Rows from block 6 of a small image classifier, named by matrix and row number. Rows with one number belong to one channel. Each number is 128 + 32 x the weight over its row's rms, rounded and kept within 0 to 255. All counts start at 0. Numbers have three digits each.
Before each channel's rows are labels from the 100 images, of 14848, where the channel reaches its highest value: "responds to" is what is common among them; "patch colour" is the nearest of a few named colours to the mean colour under the peak. Only what is clearly more common there than usual is listed. The data: photos of arthropod specimens (BIOSCAN-5M). In brackets: how many of the 100.
# c3: 3x3 conv (model.blocks.6.c3.weight, 96x96x3x3, each kernel summed), inputs 0-95
# c1: pointwise conv (model.blocks.6.c1.weight, 96x96x1x1), inputs 0-95

responds to: order Coleoptera (38)
patch colour: brown (47); grey (35)
c3.50:119093126107137094081104136128117066086133138144137077100095157128140219153147109173120071126102107102172122107081116127080142109107109097154101138054108133101054111149089134145130156090113100121059090104116133112050103101124122101144162132084126088129140194091063142114126135139109106069
c1.50:163112139140183086118114134139127106090196161174130122132115152149167227185199118171124087161150127119167154123134126157109165135171132120172136188093154147142103139148062136178153173122136124192123100103102109134128151136159158133185181172114161129139123192126113197120115160147120139111

responds to: order Coleoptera (49)
patch colour: brown (59); black (29)
c3.32:159117097174143052135110108079111055133165128075203126087167179117191040092121128125120153136146161131159175130132123129151101128131165093176154148101142159132106161147152137121124077132125114151101210114144112124084096089097126174137146107123160090143120181134130113137141153149110050126
c1.32:156098111100089092141072124094099020123127113063154121097150142112146052079088110109064137109133086108123113116107108110123083102078139116142148117132085148147064138129143129097099068133107118103104129097107123131066055085101107132114112083113148070121115143098102096103135122122086077096

responds to: order Coleoptera (43)
patch colour: grey (47)
c3.39:189143122144108086128148138156093142152168154163155119138131096155152108116192103131134095133193130124191139027204118157104193129169086093146136133135155097130130151187130137169108136153151169139129104108117112161083164179180178138117132207098139138110082128095143159116138145169141147101
c1.39:129128086123108096151084120128088086150147148113134158093115086160142090099155079102094080114124089120133131015146082132084150080154128062105104155087091124110104105145163147143088058115137135097131087062122068163101087121146140142153138162074112087124076110081116099112150103127115095112

responds to: order Diptera (60)
patch colour: grey (50); brown (35)
c3.38:116102107108087132145137123141125193166124073124085115118138113088082161138093135142157093162150101174129109147116134137102060146138013088076176139122086103130084110079193092108110140177171108038111116141055122133119138119116144086128156148108096156142127105100125109128164116133115135083
c1.38:130167099106109092144164122153193202134182157126136081144123160108152158166112152152205158154168170163149121140153149141163103162148096101097201166127167118101125147142147133121106175176152140090143174174115099117138202143105139106119164146152163177131192123100133168145183162166146146103

responds to: order Hemiptera (30)
patch colour: grey (44)
c3.9:116153111126151152103116131092138100147037127118123124062100058113141096126139134127037109123124127143118107104112124105106156090118111158120121177136075127126077066091143105090118112111169105060067151082090147125106075140122118115112148155107070057108109146122101073067143093083105135146
c1.9:144157132144171094139137111079171127173091093108131141098112093140140149179209170118077137124183143184109133130149161136115162104148124130074086170124093154139124058063177105112144128089204106087152178130130087122121108144132145120149220149139143127134130140109176116095180135107127142181

responds to: order Lepidoptera (38)
patch colour: grey (66); brown (30)
c3.35:162139095113131089171140125122163168148150175165136127117125176111147075156138166135167142155149175173141130158133180152157097161160158171123185145157136179140154169065136085123142154126136166114142187206204082121203161162149122127179149132114141175140145140139166133142094146154181139163
c1.35:121166036061093098143109067107131149091094134129116107110074078104106083119076116089119117147112135142155088091071164123155104102128155137109131097124125160117104125080135102073109132094090132099092126172171101079136102103081083065158115109117093079120135150091118047108093109104149127104

responds to: order Coleoptera (38)
patch colour: grey (28)
c3.73:137082103097081147099124160150125130087105031116111141100135099114189184155074159133095140163148097056097116088162080138167114160130112118109092107105108136098120135117144156159151139121183132090116114117156154072072083130106114142118138129103136037061129137116115098123132150139104110045
c1.73:143111091101114162135139171161157139142122082133170115134130098155190216143090196163136164161205150078139136099175120146189125208140128110133152128115110146107151173148210170170160146156176158120131122141156140115105147158113141125112153157135188088083142126127139148117123161147141102066

responds to: order Hemiptera (33)
patch colour: grey (53)
c3.13:142111078115136165102120095131153132073101151090137128148057106123114143146078147101105105039140073112106099087109151136144116153134157116110053123140106157129139105096125179121036114093150176122095125142205149037125106134122108099108125133159142167103130087087149116114113085076121097160
c1.13:155128059134151181109177088161176140099102159143139113178108125151155175174124153136127116083165101110124105071151136121161141165140178135142107150199160156167179160136134179155115155103151202165102127149206159081127165170127143100147130135191164160117127111088174127112111172091136113114

responds to: order Lepidoptera (26)
patch colour: grey (54); brown (41)
c3.67:161176114111132078178164114132112161154120136154147153156110117128137114142122157094185142175138176166130161175152178151213140133123123168141148152142136088092170171137133096113159146149171165150127183216216083110157125149134143088116178163182180126155124166158160135151139149160134122107
c1.67:150167086105138058181139082091127168142155149137123124184101114142163101110111112084137131146149173166160174165137156129196160163146162123126146132137169129085158162133175114105137134157118147178111134209242081141147106147136141085114144144164192127128154132118184147112136150161125109094

responds to: order Hemiptera (31)
patch colour: black (26); brown (25)
c3.78:158104105156080083123096148085130079066131155114112111099213119144099128084089107131177106139098143102157089133132065100101132122100144148147136120132146136057115112185076076098130114136098107181127073104110129124139133102136106120108048151076078053118123119091138102154091118151126068153
c1.78:167128082143046111145084146143135130040115081073120128083196119126103086126127138075157097149084155120123111091149114139117106130132088156128077187157072121065134070089116120131171124104157110123161124119126108087143121080117149103121095155095069092113090143101125080152121111137111057129