Weights of a small image classifier.
Data: trained on photos of arthropod specimens (BIOSCAN-5M), 10.2 epochs.
Rows from block 9 of a small image classifier, named by matrix and row number. Rows with one number belong to one channel. Each number is 500 + 50 x the weight over its row's rms, rounded and kept within 0 to 999. All counts start at 0. Numbers have three digits each.
After each channel's rows are labels from the 100 images, of 14848, where the channel reaches its highest value: "responds to" is what is common among them. Only what is clearly more common there than usual is listed. The data: photos of arthropod specimens (BIOSCAN-5M). In brackets: how many of the 100.
# c3: 3x3 conv, stride 2 (model.blocks.9.c3.weight, 192x96x3x3, each kernel summed), inputs 0-95
# c1: pointwise conv, stride 2 (model.blocks.9.c1.weight, 192x96x1x1), inputs 0-95

c3.160:563460496470555508528544415473435502541491538485404556486522467327531511424431501447512483522432480494465396455451540544536567464410498480508472429449520432435481420504503538413477540505492521531429513434481531538513495499489448489535557513527486389462491463473508533458409480367499461413
c1.160:588521510507597541529551412412464534520490571523430539473546504386497522469487462479590524535471529483501425520477532516529614513437505455525422412447552424478520433476543541441497577558544515542419481454498528569529545524499448493594564507582548457511515425512567555468454487406537476439
responds to: order Coleoptera (66)

c3.66:535497551571527525561441430519446502656481560508495546544444569495587505486465476577495499560547510440453588473443454524553517473548519533544568454538508453493515494377531450515557418466545488523557459523474513627491529513530361551457519508489510550501480553413468435522564470449490555467
c1.66:514490495522534483606400426493430496612485511510486513574393479538482442488429524486413467494508481404470546419416432452510455392511502479525503488509509419452489523440524435470513433437525454499481433482447525532500471483502389549389559505456446504430480536435454475486507412435452538466
responds to: order Hymenoptera (54)

c3.167:416477542471542485514469548531509437459467412499485361449467449502546531517533473583482533623508516406483473543401351526384562469520502495506527402507538471527463532454498470551523406489528489558525482427451447532496557487459551522562433522457508446532530465477458590548511507506439529531
c1.167:393474506458536441490428528539498428493412398422490380509444432493519492514495510510416526517470496428455490499427359479386524420495505468494443452520516447472445536520420409493513418479487491533449517444400475519492499457463562487490462542430470432454485500451421524525483476473413483515
responds to: order Hymenoptera (41)

c3.55:468507504554462504501410543449492519647481392493508483518455475513457499479421553468510479546462463432523497456508499500496460540495526517518556512514466433476517508525470486417529405518368451442415583535473510572522436542536490481424537523582443548424436543469528503311534513549513510517
c1.55:489534548555404527473464567472384556534513402509550489484489503509490545490493543497557529537534519462524529538480557521497459585490570545541555450536527491530525463512542526460519474513417508397459554600480421578486491564551513460441491560611503553433448527496528513333567571558525575531
responds to: order Diptera (70)

c3.157:469506474416499512448465505547411496449479645501607456479567585544465526467605481517484568429545557506499495537413510496466513555466535544502438704485496504514516456471538475556448537529505542412503488465464467494487569497497524471516546513428548508595474449579524532438467542487470529515
c1.157:474469455362495486479439492531365475413466559468537429463509541523482487452537545492426513441493515468471459490402474427474490469473519491451373642494465466467528512500492463557415491503486476391511473452435508407487476478481493472495570506415494453534407482485454464497398483439453476495
responds to: order Diptera (69)

c3.94:491516477425505412433512550450521571439589540564513544513562454475495466599542556430385460476426517477510510512507382495568537421545525465466459595412483550489499578457569530512555508548556419528468566506586411448435475550496517476522477485467550502560461523486528558551444425502499480476
c1.94:454489444474503424449454504466485527449507468512459510482535436451484429544508532408309413464437454496442486465478413539479481425496493497468468582387457511451508516498463481427548536474495410496453575482493463443442363510501432501465481427430512524496483486436518503495432408480468496469
responds to: order Hemiptera (70)

c3.87:478508502569527484474409531507502550667500494574495404542478547543512512435485463489575511502540474374445503498497464481477485561484471544529523581551438494524475448483482520476629460421450528446442529495513530628557508458597517420467508507553502464454485567500577511392488523527438510464
c1.87:449439460522497483472392510431452532634458500512473422593453522511473488468453530452505478467461437349443427428472446465461478487460519500540495526515451460459480477429490462454556458409436507463466541463495584545496468424524523466452574471501477435476434545461510505448483456472373470406
responds to: order Diptera (90)

c3.6:427460486476545323432583467534444532527537494398526426555564497548488537583576566551456511456538481437512484485533449457509493481431519540482512523399550551458439560559451541529477458425420511462511485515537451504461442436506522565532524513444512545446429410509520462530481489498539561406
c1.6:470503558513533368410582490485416525467540511434548433504583572499455524542582534601588527516545546446527504562465496496518526551450502565509556493452568549488468492556495522573517459452479517439541450522538439554490545485492548521585485529538605558516467442594544514521504550535566596416
responds to: order Hemiptera (45)

c3.14:490509453432531391494498514570497487447574553506488503551495449492524524565536622539325495451539504476505517457444485478583414380511522514460458551441520561454519544474501546515493517414406531469501433474571498460483467445516510533466466518450483493468472543440506532479381393446552493452
c1.14:508499465440549390509486502524502455470510543482478464525523431499478504540533584544286473433546500515478554417473520451544452376539491508514432546454537512456518530456485531468470554436394570473464456458542492436499446460499517526444452527478464541451485522449513526442384424425555504494
responds to: order Hemiptera (45)

c3.58:537439497532513424505457533564498459546484418404506497530441503490439468471473467605406448521553488436501545445354534480422488445526550577529620514523496557475496473450478443511495406520464578569573575531512493512380453468472487533397452484472520477481431510450447493546477535539502481534
c1.58:514434503576529410519449478582461465551458454453538521517532532484475498492491458574427472534577458460494449455339512481417512475547558562542614532503524606420474479488486429517486481494429585564568598533559481508385456442515469510448454498455510518508452467481506453512501564542437503544
responds to: order Hymenoptera (71)

c3.56:532462427548498494586391423527480469522437495468544566556450474522490411566528474505455475498440406529422472474442417564497485518457559495528539485446405535457495585590487428515513438440455469484485544414569504530454477425465404514463555455454478526499520437535489356546488463496523460471
c1.56:529428468600518593504414470509475502511463519539531595501477530552517483564524425550531509566440417537408483558483454591523504581536562508531548506479461554523405530593490453518591452448500525498499474482574459544474564393493420463471508448471508538541524475621530394514560484507465532543
responds to: order Hymenoptera (82)

c3.154:410489547479509557428502477521386395616503540526490532659463540474502484495516503540509477508543474500435554543428486530565511563510463502485511459448485484463553492533486414491537425453504483461496518538415534575436474424491465496460596584480459496484430497499576424555474438422407442490
c1.154:474525590497489586476523552465366434501538580524524554555493572479552490503535484558631558507516534492426538628498496525583582613536498517528510493520514481517611486472553483535514457527540533510512503530478468591451549534517495527543507629552488489541444498576602483563490479461476473515
responds to: order Hymenoptera (64)

c3.120:501489512500465532511505449626411464468473532466517489553470448470505493548537586504376452484472556432535494493480468564520591479544548490423542481512533589397470534565459574434454497476546493523573514506469560419463428545579434496483552557364468445463522569529470428539500444542484513561
c1.120:521574541541501575508506457575471472464502516539534494499472452487445538580601531559433473516509575451568463556452495575518574540553540498436580501503542594475544473507493604496488517502617532504565476562487524478490488551624439497594478542368566472496582490540520487532508447583523499565
responds to: order Hemiptera (36)

c3.48:553488468583503486467462529494511423528583558522547426526429558580477528580507420446474414483554515470410476468510451484447469512466418566504537456545461585473514428575531553457535464471479534514539503552455414489579484539632484528428450472573574572526490545528595572471509499541471479561
c1.48:521404430528484450511489516517468460521545491488487486565401503543460461523438427398429380466523464527386452448568414464448476462501446500533505465523428555398490451581477484430486420441433513501512530483474501431484447446502443514362524437501506507534457509545499525496465472511394452546
responds to: order Diptera (65)

c3.187:474481499487598456544529546453418554462486433506484515489533538466399510499411542446511511540396449437488356469517461478508612451438517413528411428428547387465463491535506477481521456477514433565393448536514519521497518471498463512520500502473535464525413424510483407510528497453466530424
c1.187:467551542498596485525558530445411541477481463489556479474562576500441542545496542509548552604461477437500424533513450486505613479443479459521434466456580435524401507520523512520540479497595511553457499580521440563500600508538473485586485512530613495562440376561530492450549530518500554483
responds to: order Hemiptera (29)

c3.166:475531422485505591497519421617399539454507485458462628531495517435445510508535496469404476510570458549482559491517533543474474430532509496501472473424477516498452480455510451476580426414460496332432503521484517527432509450509509468466512407460514527513437405523517442472469464437574530447
c1.166:409579430503529583406511450565443529366512472432482486452548510457404529491550476529500492530577478531513583518481566578517466488535566500519485459507555499546493432441507472451503497464482548399419507521512461508451568496546554493517448455477553526504486401622525501374486503488588532472
responds to: order Diptera (68)

c3.140:556445496527469527489515496536438593361576485524535525438524543465487532507510437453524494489527443566593522457518475511503487489508591469597547509559464519472539535358558494454507406489401547526535448570635469425479483475470434480430506409527518496577498539495537489483440555506445493458
c1.140:512453432499452532528493456528447502426520454465467547474483454473459504492465464439488469473521411533542471439527438516493442465493579423527503502493403484420495539385470483450518401476367509511514432515530505394420410476468432477376540415461416500500481511441501497465461481442436427434
responds to: order Coleoptera (64)

c3.74:428508475530549520481483537662413566518491457531505540549472497588475495535646518555497441471489515481490530538386526507482517546434483568432542432530494585508491491576556617477478387427501564540520565481491512490497534503511534578498526527400594506478495508541535553488451509443537529487
c1.74:425510446475543470514477522608446517501477440485520517547462482546402512538552484499437428458498476470505510518315533466495455478441466499458484509492479548484499541541519565348459397365485523507458540462469496420462460499501539547484537511390517532409521478468517544459455477397519484480
responds to: order Hemiptera (28)

c3.7:423446513498567478439469501478527494688515500454487400502449500479411490517404550515473477547465517354463527472472454482560490459432483483484531517470526493503522464438444478467527493511467472533424596547475505581484426517543523475513474550535430518400443494422539441384490514576497518467
c1.7:469446558481555466487506517506500496626536510506496446497480526491427527541457524555524542577468568393490536471467410548545497480420533486525547435519558533485537480402424515493538550559463523538477569558498488602462455510591487477565391589567478499413437484530552477407518605558487559494
responds to: order Lepidoptera (35)

c3.2:462471534538467515347517503589473549323483576580522494404478568432515490474561466504566496564482457389514507446457512559404503531442516460522452454530515520489490517566523487503481566503461509501514473522532439389446546495502458462519473471513532464506487609513537489499400500588482528464
c1.2:476410479505461493364476466546477487443449492502485516503464475465496486487525485462507455503414394361478487427510484500433471489474479407463459547479469461434431537534456434461462537445405440513509468479504528370458482468469469535455581498474477448487416576475507483492412456516358462453
responds to: order Diptera (84); family Milichiidae (34)

c3.32:491527611488415556457411498519434564457510442551549519413531483464536563497538547506526527510526549500594491530511542506501422546467532523445578430497546525551428613401465583507493396559463493515495443499533495547506474562514528461435499582521397572489542441481522502450556435583500578508
c1.32:470486553397399502497399440524450513455455457535521497479506441469539519437493540503481502485536500552527442472490516434455415501418530486419563522480505492493432624414398522534428414557448473418519469415487533500513441521402501490418553555475387468471511488437453463495478409500488526478
responds to: order Coleoptera (64)

c3.45:460471490501471566467475446513401386409469468499463463489427539475549556437526563487447438491456471420494513523497521522404493534531449529505465496500538558496485511438514456478497473480491507503463370477428392462542520379515483529483493395428454485471547484483539569571487416349495469558
c1.45:490529515515456574477507488517455406436505501492488446474431570512594537491554527542540517552456533423431525620519528552459554614535438565500489499536582546567502456460546497519477568524554581514503402507443357509566594431574523514569469457484517506527553465527533577545498480462561515489
responds to: order Hymenoptera (51)

c3.27:521561543479567507548489552467464450659545569507496550587482486502447490455429478511560515468563581497426559500450496366520468522497501434506507554513488355526453478511548472524512473535485456495452525536459542557590535562446546527499570530552540555519431376567511450505493463505497420475
c1.27:488490546529462523522470502394399471644538539532503589551488510526454513506474450498531533516501545453430509516492493384489470537531477416506533515514464339484410516529571497549568412504487437485495556552478561609475545517490555480473539511527499517536436406566543443540536505536459403482
responds to: order Coleoptera (45)

c3.171:581467436481554478592456465510434546435523506503481626538576564533552480535498489492467524404505536599531529528498500445508484481597591502594402489538465519527566519468554504559461571587494567444589464440579481435549509487497474467456556411442558534546473495576481543519486545512470449482
c1.171:522412388491522486547469416520478504498537508515427619557509521520534455510453521473404506409471486532481459436431478463496439431552528481518373478499401506441566560536484485507505505542496512457546479418530525384521465468523429464374576430416453504489446471507463489491489516497417432511
responds to: order Coleoptera (69)

c3.82:478448444454577468510565513476440551421553511558498486537537583616536510536579507453538472416434456458453484535523441510574504540498528520514449423476475542472432541603571560426493375393499508557539460493541509527493553417511502516533476442521531505585515460536544541513498515383410500517
c1.82:487487416399572464518501514503484523486533507482443464532482504559461501496532549419493465401480462412457496509531477478552489494490481510513383444417438496481488549582499513313447353391537503510441442491476594474451494478501506527507542481477497522492495444472486530443457442382457480510
responds to: order Hemiptera (36)

c3.145:570499518515475417500539510391526487477517492333490472474499509452480496445391567525484495429526506436544434447432507532518569453462528486490538458461535488429562487469417558484474540536447485564460516436466576417468409571445429484534559501545490452448560429412437520533460486465572464454
c1.145:589506509468483434530518499390562480488510504341464522463507464478484495481400525528493522416524475455527432448495523520510535459559546448465525462501517418447567475404400573498409537554491426566455510431468547433499394558447444484539556508538467464480542436448405508494470459447546500505
responds to: order Coleoptera (67)

c3.159:468439475450425538474520379443396524510512524537478481376527463565479525385450519452518527495489476581504451469499486492470484489449459469528440564538511526447432390519536462488470573572432539380500475461491498472483539443494442469479477458452466444431483505501452518383371513511439473544
c1.159:533423516495486557463520415435386559473536569536517519394579486531503545442524497473559527554425509596528456566498483490497478563528496455528476514586508561495377417482557508522544505579467546372553461495503469552520613489540488457511450531519487471488489523555503513474387555559465569543
responds to: order Coleoptera (57)