config = dict(
    model='image classifier',
    crop_scale_min=0.7,
    stem='deep',
    head_dropout=0.2,
    eps=1e-08,
    final_lr_fraction=0.05,
)
Rows from block 5 of a small image classifier, named by matrix and row number. Rows with one number belong to one channel. Each number is 128 + 24 x the weight over its row's rms, rounded and kept within 0 to 255. All counts start at 0.
After each channel's rows are labels from the 100 images, of 14848, where the channel reaches its highest value: "patch colour" is the nearest of a few named colours to the mean colour under the peak; "responds to" is what is common among them. Only what is clearly more common there than usual is listed. The data: photos of arthropod specimens (BIOSCAN-5M).
# c3: 3x3 conv (model.blocks.5.c3.weight, 96x96x3x3, each kernel summed), inputs 0-95
# c1: pointwise conv (model.blocks.5.c1.weight, 96x96x1x1), inputs 0-95

c3.54 [121 108  90 118 116  73 147 118  87 111 151 139 126 122 100 115 140 171 158 199  99 129 138 110  83  75 154 149 120 144 140 141 144 132 140 135 151 127 127 116 109 115 113 113 159 150 106 141 122 119 140 110  61 140 141  69 142 131 119 137 114  81 123 179 108 131  95 120 130 161 144 115  83 116 132 117 161 156 124 147  94 123 124 122 119 124 130 120  96  99 142 142 127 122 113 121]
c1.54 [120 145 105 142 164  84 135 133 100 159 172 127  70 116 117 112 136 119 141 137 139 107 154  78 160 105 145 162 143 168 141 133 157 116 136 141 124 124 128 143 169 150 101 106 164 149  99 135 108  90 147 125  74 152 100 129 118 174 174 135 101  95 111 181 140 135  97 120 129 141  95 150 111 102 125 159 146 152 125 135 116 148 119 110 129 142 127 130  97 124 111 175 120 125 137 129]
patch colour: brown
responds to: order Coleoptera

c3.76 [143 104 111 154 129 159 157 131 172 120 105 147 119 143 168 135 142 138 155 120 135 170 119 111 107 191 146 140 138 152 116 148 143 118 157 127 164 153 141 138 103 114 132 115 156 119 124 119 131 182 124 156 155 197 165 130 105  96 132 116 126 141 153 143 122 160 111 123 116 130  73 143 164 104 162 144 150 140 137 134  95 135 115 120 136 116 148 141 150 106 173 171 152 143 139 176]
c1.76 [129  90 102  93 105 149 137  86 148  86 113 121 115 116 122 129 121 111  94 134 111 120 112 153 127 155  99 129 128 126  87 119 134 121 129 119 163  93  94  94 110  75 172  99 146 108 123  87 108 153 134 133 139 154 121 144 125 116 107  97 119 154 132 119 102 125  89  66 120 132 113 139 172  94 129 106 127  99 142 106 120  87  46 112 115 139 135 109 109 128 136 138 109 140 119 136]
patch colour: brown
responds to: order Coleoptera

c3.62 [133 162 100 111  69 145 115 118 147 113 101 116 143 115  79 127 104 104  89 161 116 149 121 163 100 118 126  99 143 138 148 122 118 107 125 128 110 114 132 113 137  74 163 116  80 118 154 149 149 107 132 117 135 118 107 126 195 114 102 141 177 144 143  84 115 137 127  89 100 127 135 111 109 118 118 114  98 131 151 117  53 124 113 141 119 116 153 123 111 123 148 117 143 102  91 114]
c1.62 [143 167 124 128 159 136 144 141 136 138 173 108 138 135 154 120 138 121 110 106 141 170 159 129 152 163 154 135 164 165 136 139 165 136 134 140 123 149 161 158 160 134 159 133 128 147 143 133 161 166  89 170 162 135 147 150 163 169 149 127 136 113 121 169 116 139 131 133 108 131 102 116 146 120 159 167 139 156 133 164 111 164 155 113 153 126 158 147 148 120 176 186 159 126 133 161]
patch colour: grey
responds to: order Hemiptera

c3.57 [ 92 136 133 170 127 146 120 148 161 136 118 139 168 131 153 154 154 133 177 144 137  96 134 160 163 126 142 186 118 125 104 161 144 101 145 139 133 123 136 132 137 127 151 125 149 118 158 108  95 157 151  95 113 154 130 145 114 166 161 180 124 121 146 186 147 143 135 136 164 145 128 100 103 119  84 136 133 135 150 170 126 119 131  88 143 122 154 121 161  86 170 154 144 113 125 106]
c1.57 [ 93 103 118 111 116 116  97 133  91 118 123 104 136  94 131 146 138 109 133 138 100 116 123 136 139 120 138 145  95  92  81 112 114  86 119 134 104 100 123  69 133 107 161  76 151 113 121  95  98 150 142  96 113 143 134 138 143 109 125 166 143 103 120 157 146 101 114  94 163 118 173  93  90 108 124 102 124 123 147 138 143  85  93  83 130 127 119 101 128  82 134 133 138 129  90  94]
patch colour: brown
responds to: order Coleoptera

c3.23 [177 119  90 147 128 111 124 153 148 145  94 155 142 102 150 106 122 125 124 118 118 116 135 104 119 122 120 151 140  73 123 160 141 141 102 134 118 106  80 130 131 166 143 165 138  69 116 117 133 104  73 149 111 102 133 136 139 136 142 131 129 151 125 116 144 133 124 170  62  91 111  73 139 106 110 154 110 136  64 162 122 132 131 121 134 112 163 101 135 141 132 122 138 134  91 114]
c1.23 [157 130 113 112 110 114 110 127 117 123 118 111 143  95 110  93 101  83 101 136 130 125 110 114 142 141 115 112 117  75 125 125 142 119 107 116 103 104  84  82 144 130 123 139 115 106  54 102 138 122 105 140 131  67  82 125 133 133 124 115 139 132 120 110 146  91 141 107  88  55 119  94 135 103 138 115 111 109  76 118 138 106 104 115 126 132 147 104 108 132 145 116 131 134  79 106]
patch colour: grey; brown
responds to: order Coleoptera

c3.41 [117 132 137 119 126 142 106 125 127 121 126 100  95 105 128 143 174 115 103 103 126 125  90 130  57 109 156 116 124 106 161 131 139 119 116 110 157 158 153 148  87  80  97 118 130 166  75 117 104 133 133  98 148 149 171 157 143  82  81 107 135 115 120 138 137 117 117 101 107 140 100 116  90 154 107 141  87  97 104 151 123 156  83 137 122 126 117  96 150 119 147 158 128 149 137 125]
c1.41 [133  83 130 121 139 134 108  90 104  96 130 118  86 119 151 156 202 132 132 121 110 151 132 137 149 122 124 106 124  95 105 130 150 131 114 128 120 146 109 119  47 105  72 134 133 153 129  86  94 141 122 136 158 122 180 151 115  89 107 122 135  93 124 136 143 123  78 127 127 131 126 109 118 127 121 117 124 119  88 143 109 128  58 140 110 127 142 107 149 110 152 150 130 130 118 132]
patch colour: grey
responds to: order Coleoptera

c3.80 [113 155 161 114  94  82 137 130 101 127  92 124  97 111 101  96 120 128 134 141  95 110 112 143 103 110 135 126 137 114 140 116 129 107  85 159  76 104 132 112 131 134 164 163 147 122 130 104  90 119 128  64 117 128 129  87 137 162 108 149 143 118  99 134 105 145 111 146 129 123 167 131 148 143 138 102  54 108 102 143 106 135 127 177 114 152  82 122 115 142 127 113 115 108 112  93]
c1.80 [138 176 161 152 150 107 139 135 117 171  54 132 121 135 130 121 134 126 127 114 138 128 139 127 116 136 154 137 138 116 148 147 146 128 151 182  88 126 135 165 161 163 179 162 163 108 133  96 105 132 148 108 131 125 136 109 131 161 138 149 115 161 108 141 122 109 132 157 124 128 133 125 162 165 138 158  70 132 114 167 128 162 163 154 155 153 127 149 138 104 137 151 174 119 160 133]
patch colour: brown; grey
responds to: order Hemiptera

c3.12 [143 129 118 145 132 156  83 148 127 125 121 147  82 130 145 134 147 142 141  84 126 117 124 161  78 102 141 181 117 129 119 158 130 100 149  73 127 139 116 109 147 114 123  82 111 139 139 118 129  76 119 116 131  99 146 131 136 111 167  99 116 108  76 155 135 131 135  94 113 112 113 165 102 154 154 140  95 160 104 124 146 120 116  49 119 134 144 102 140 108 109 144 156 117 144 141]
c1.12 [168 133 133 151 130 132 100 145 157 150 129 160 111 182 142 127 142 144 130 101 129 123  94 166  82 137 159 148 164 131 129 151 115 140 145 109 138 169 125 171 128 137 149 162 137 144 132 113 168  88 142 145 124  88 147 132 142 107 136 101 130 115 121 163 132 137 153 128  93 106 103 139 100 140 184 172  96 153 109 150 127 107 167 149 170 105 147 120 147 137 141 125 150 149 169 170]
patch colour: grey
responds to: order Coleoptera

c3.14 [144 139 152 109  98 121 131 130 109 135 134 140 143 131  22 114 103 119 109 197 134 136 104 126 115 111 136 105 120 133 131 105  94 147 125  97 118 128 146 131 123  96 144 118 144 113 120 147 133 164 128 114 146 114 115  71 168  80  94 114 148 134 150 120 115 147 153 116 155 110 191 106  97 160 116 126 117 126 121 124  96 122 157 128 141 102 119 161 109 124 154 104 143 118 105 136]
c1.14 [129 142 151 127 176 120 129 133 106 123 141 104 139 132 123 171 124 114 115 114 160 139 145 115 167 105 129 156 161 150 105 136 121 140 137 129 148 145 105 126 133  98 130 138 138 130 140 175 204 162 152 120  97 117 160 246 140 128 127  99 113 120 134 158 154  94 118 111 156 117 145 134 119 107 131 133 123 144 117 127  94 137  89 139 140 122 145 141 143 113 137 139 146 162 106 148]
patch colour: grey; brown
responds to: order Diptera

c3.89 [122 145 147 101 119 123 132 137 119 138 110 112 122  78 115  95 130 140 132  78 127 174 155 107 138 123 116 101 165 106 121 115 113 104 103 109 129 127 126  96 145  96 117  84  95 133 115 126  98 170 140 150 128 142 117 129 112 130  81 120 170 116 120 112 112 122 104 128 149 144 141 114 179 120 153 101 156 125 118  97 154 168 109 136 117 166  73  87 121 165  76 151  86 138 130  94]
c1.89 [120 151 153 143 131 102  93 130 139 141  77 140 101 109 140 127 180 156 135 100 120  98 161  81 128 126 134 140 182 139 128 130 119 120 117 123 150 142 149 111 164 134  88 111  75 141  89 147 141 112 138 116  83 159 117 144  78 151 135 130 121 133 119 116 116 148 140 133 139 121  88 150 145  89 112 142 141 123  85 127 146 179 145 134 139 164  92 108  94 142 100 155  98 164 132 138]
patch colour: brown; black
responds to: order Coleoptera

c3.85 [110 127 134 130 122 122 175 106 127  97 102 127 140 177 117 159 131 160 133 161 104 139 118 138 130 134 134 148 115 136 104 166 148 141 181 138 135 117 124 113  92  96 108 136 157 103 108 168 155 143 152 124 108 109 145 141 147 100 103 130 109 114 131 197 101 136 102 115 107 116 111  94 110 116 145 114 148 156 139 154 140 143  90 161 128 121 156 120 156  69 191 136 142 119 113  85]
c1.85 [105 131 126 114  94  79 113 112 124  94  97 125 158 146 105 138 118 149 118 152  88 109 113  90 104 145 146 112 116 144 123 153 127 131 151 149 135 118 131 104  94 106 106 126 130 102  93 136 145 104 120 101  81 117 141 122 141 123 119 144 142 112 120 167 113 144  98  88 103 114  94  89 115  93 112 102 150 133 100 123 149 121  83 172 116  91 149 119 101  84 184 104 119 127  87  84]
patch colour: brown; black
responds to: order Coleoptera

c3.44 [126 151 121 118 174 118  99 131 135 136 186 135 127 161 120 155 195 100 133 147 162 118 148  94 126 122 117 167 145  97 133 133 122 160 139  98 148 145 116 152 111 143 124 119 135 122  75 145  97 138 175 128 108 100 186 184 116 117 138 109 133 150 116 173 162 106 136 123 161 151 104 129 123 161 107 160 129 139 117 132 101 149 128 156 169 118 143 149 150 111 127 129 149 146 126 113]
c1.44 [122 124  93  85 130 107 120 130  87 110 170 110  90 120 123 120 171 114 102 127  98 146 122 118 159 110 100 119 147  83 102 104 114 127 102 125 124 137 111 110  76 117 109  98 114 138 118 101  96 157 126 138 107  97 187 156  98 132 109 104 101  98 112 153 125 142 112 106 141 141 151  99 105 134 147 112 137 116 143 124 134 115  52 144 114  91  95 148 132  97 120 114 115  95 101 105]
patch colour: grey; brown
responds to: order Hemiptera

c3.58 [112 118 159 148 137 109 135 153 168 152 132 135 125 114 159 123 140  63 145 107 143 166 183 136 156 143 126 119 168 129 116 126 167 100 121 108 148 147 128 124 138 125 132 101 101 151 152  93 100 162 129 147 127 174 109 131  76 122 136 172 140 131 143 152 157 161 116 100 112 166 128 117 127 105 130 127 183 139 124 122 128 126 105 132 117 139  86 107 144 174 148 169 100 101 155 114]
c1.58 [ 68 128 146 112 102 105 109 147 148 129 129 131 129  97 120 127 144 100 149 106 110 131 157 143 120 129 140 114 133 114  95 110 138  83 123  78 113 129 146  90 146  92 148  50  68 146 154  98 111 136 109 107 137 171 123 117 130 113  98 154 135 147 134 109 152 137 124  92 120 156 115 118 113  89  92 121 123 104 111 105 140 127  92 109 107 139  83  86 124 155 142 127  97 127 115 107]
patch colour: brown
responds to: order Coleoptera

c3.16 [118 196 161 123 135 118 129 119  89 127 138  52 137 135 127 151 139  92 111 130 117  80 159 116 166 127 139 124 121 172 154 117 128 114 137 164 141 119 142 127 161 112 150 147 133 158  90 173 146 121 145  97  84 111 120 123  91 154 144 115 145 115 104 137 123 131 153 103 118  80 102 119 102  74 121 119 165 164 152 104 139 149 115 130 132 160 124 126 121 120 131 130 132 124  91 118]
c1.16 [122 149 115 118 122 141 107 112  92 108 162  90 131 125  99 149  81  94 113 124  97  82 128 107 102 117 118 109  89 126 137 124  90 115 127 129 145 112 151 108 119  89 100 120 116 166  92 155 147 101 138  91  93  95 144 107 116 104 104 115 146 138  76 121 114 106 116  90 123 128 140 100  94  97  82 107 116 148 119  66 124 139 131 122 113 120 107 120 101 102 135  93 136 106  85 112]
patch colour: brown; grey
responds to: order Coleoptera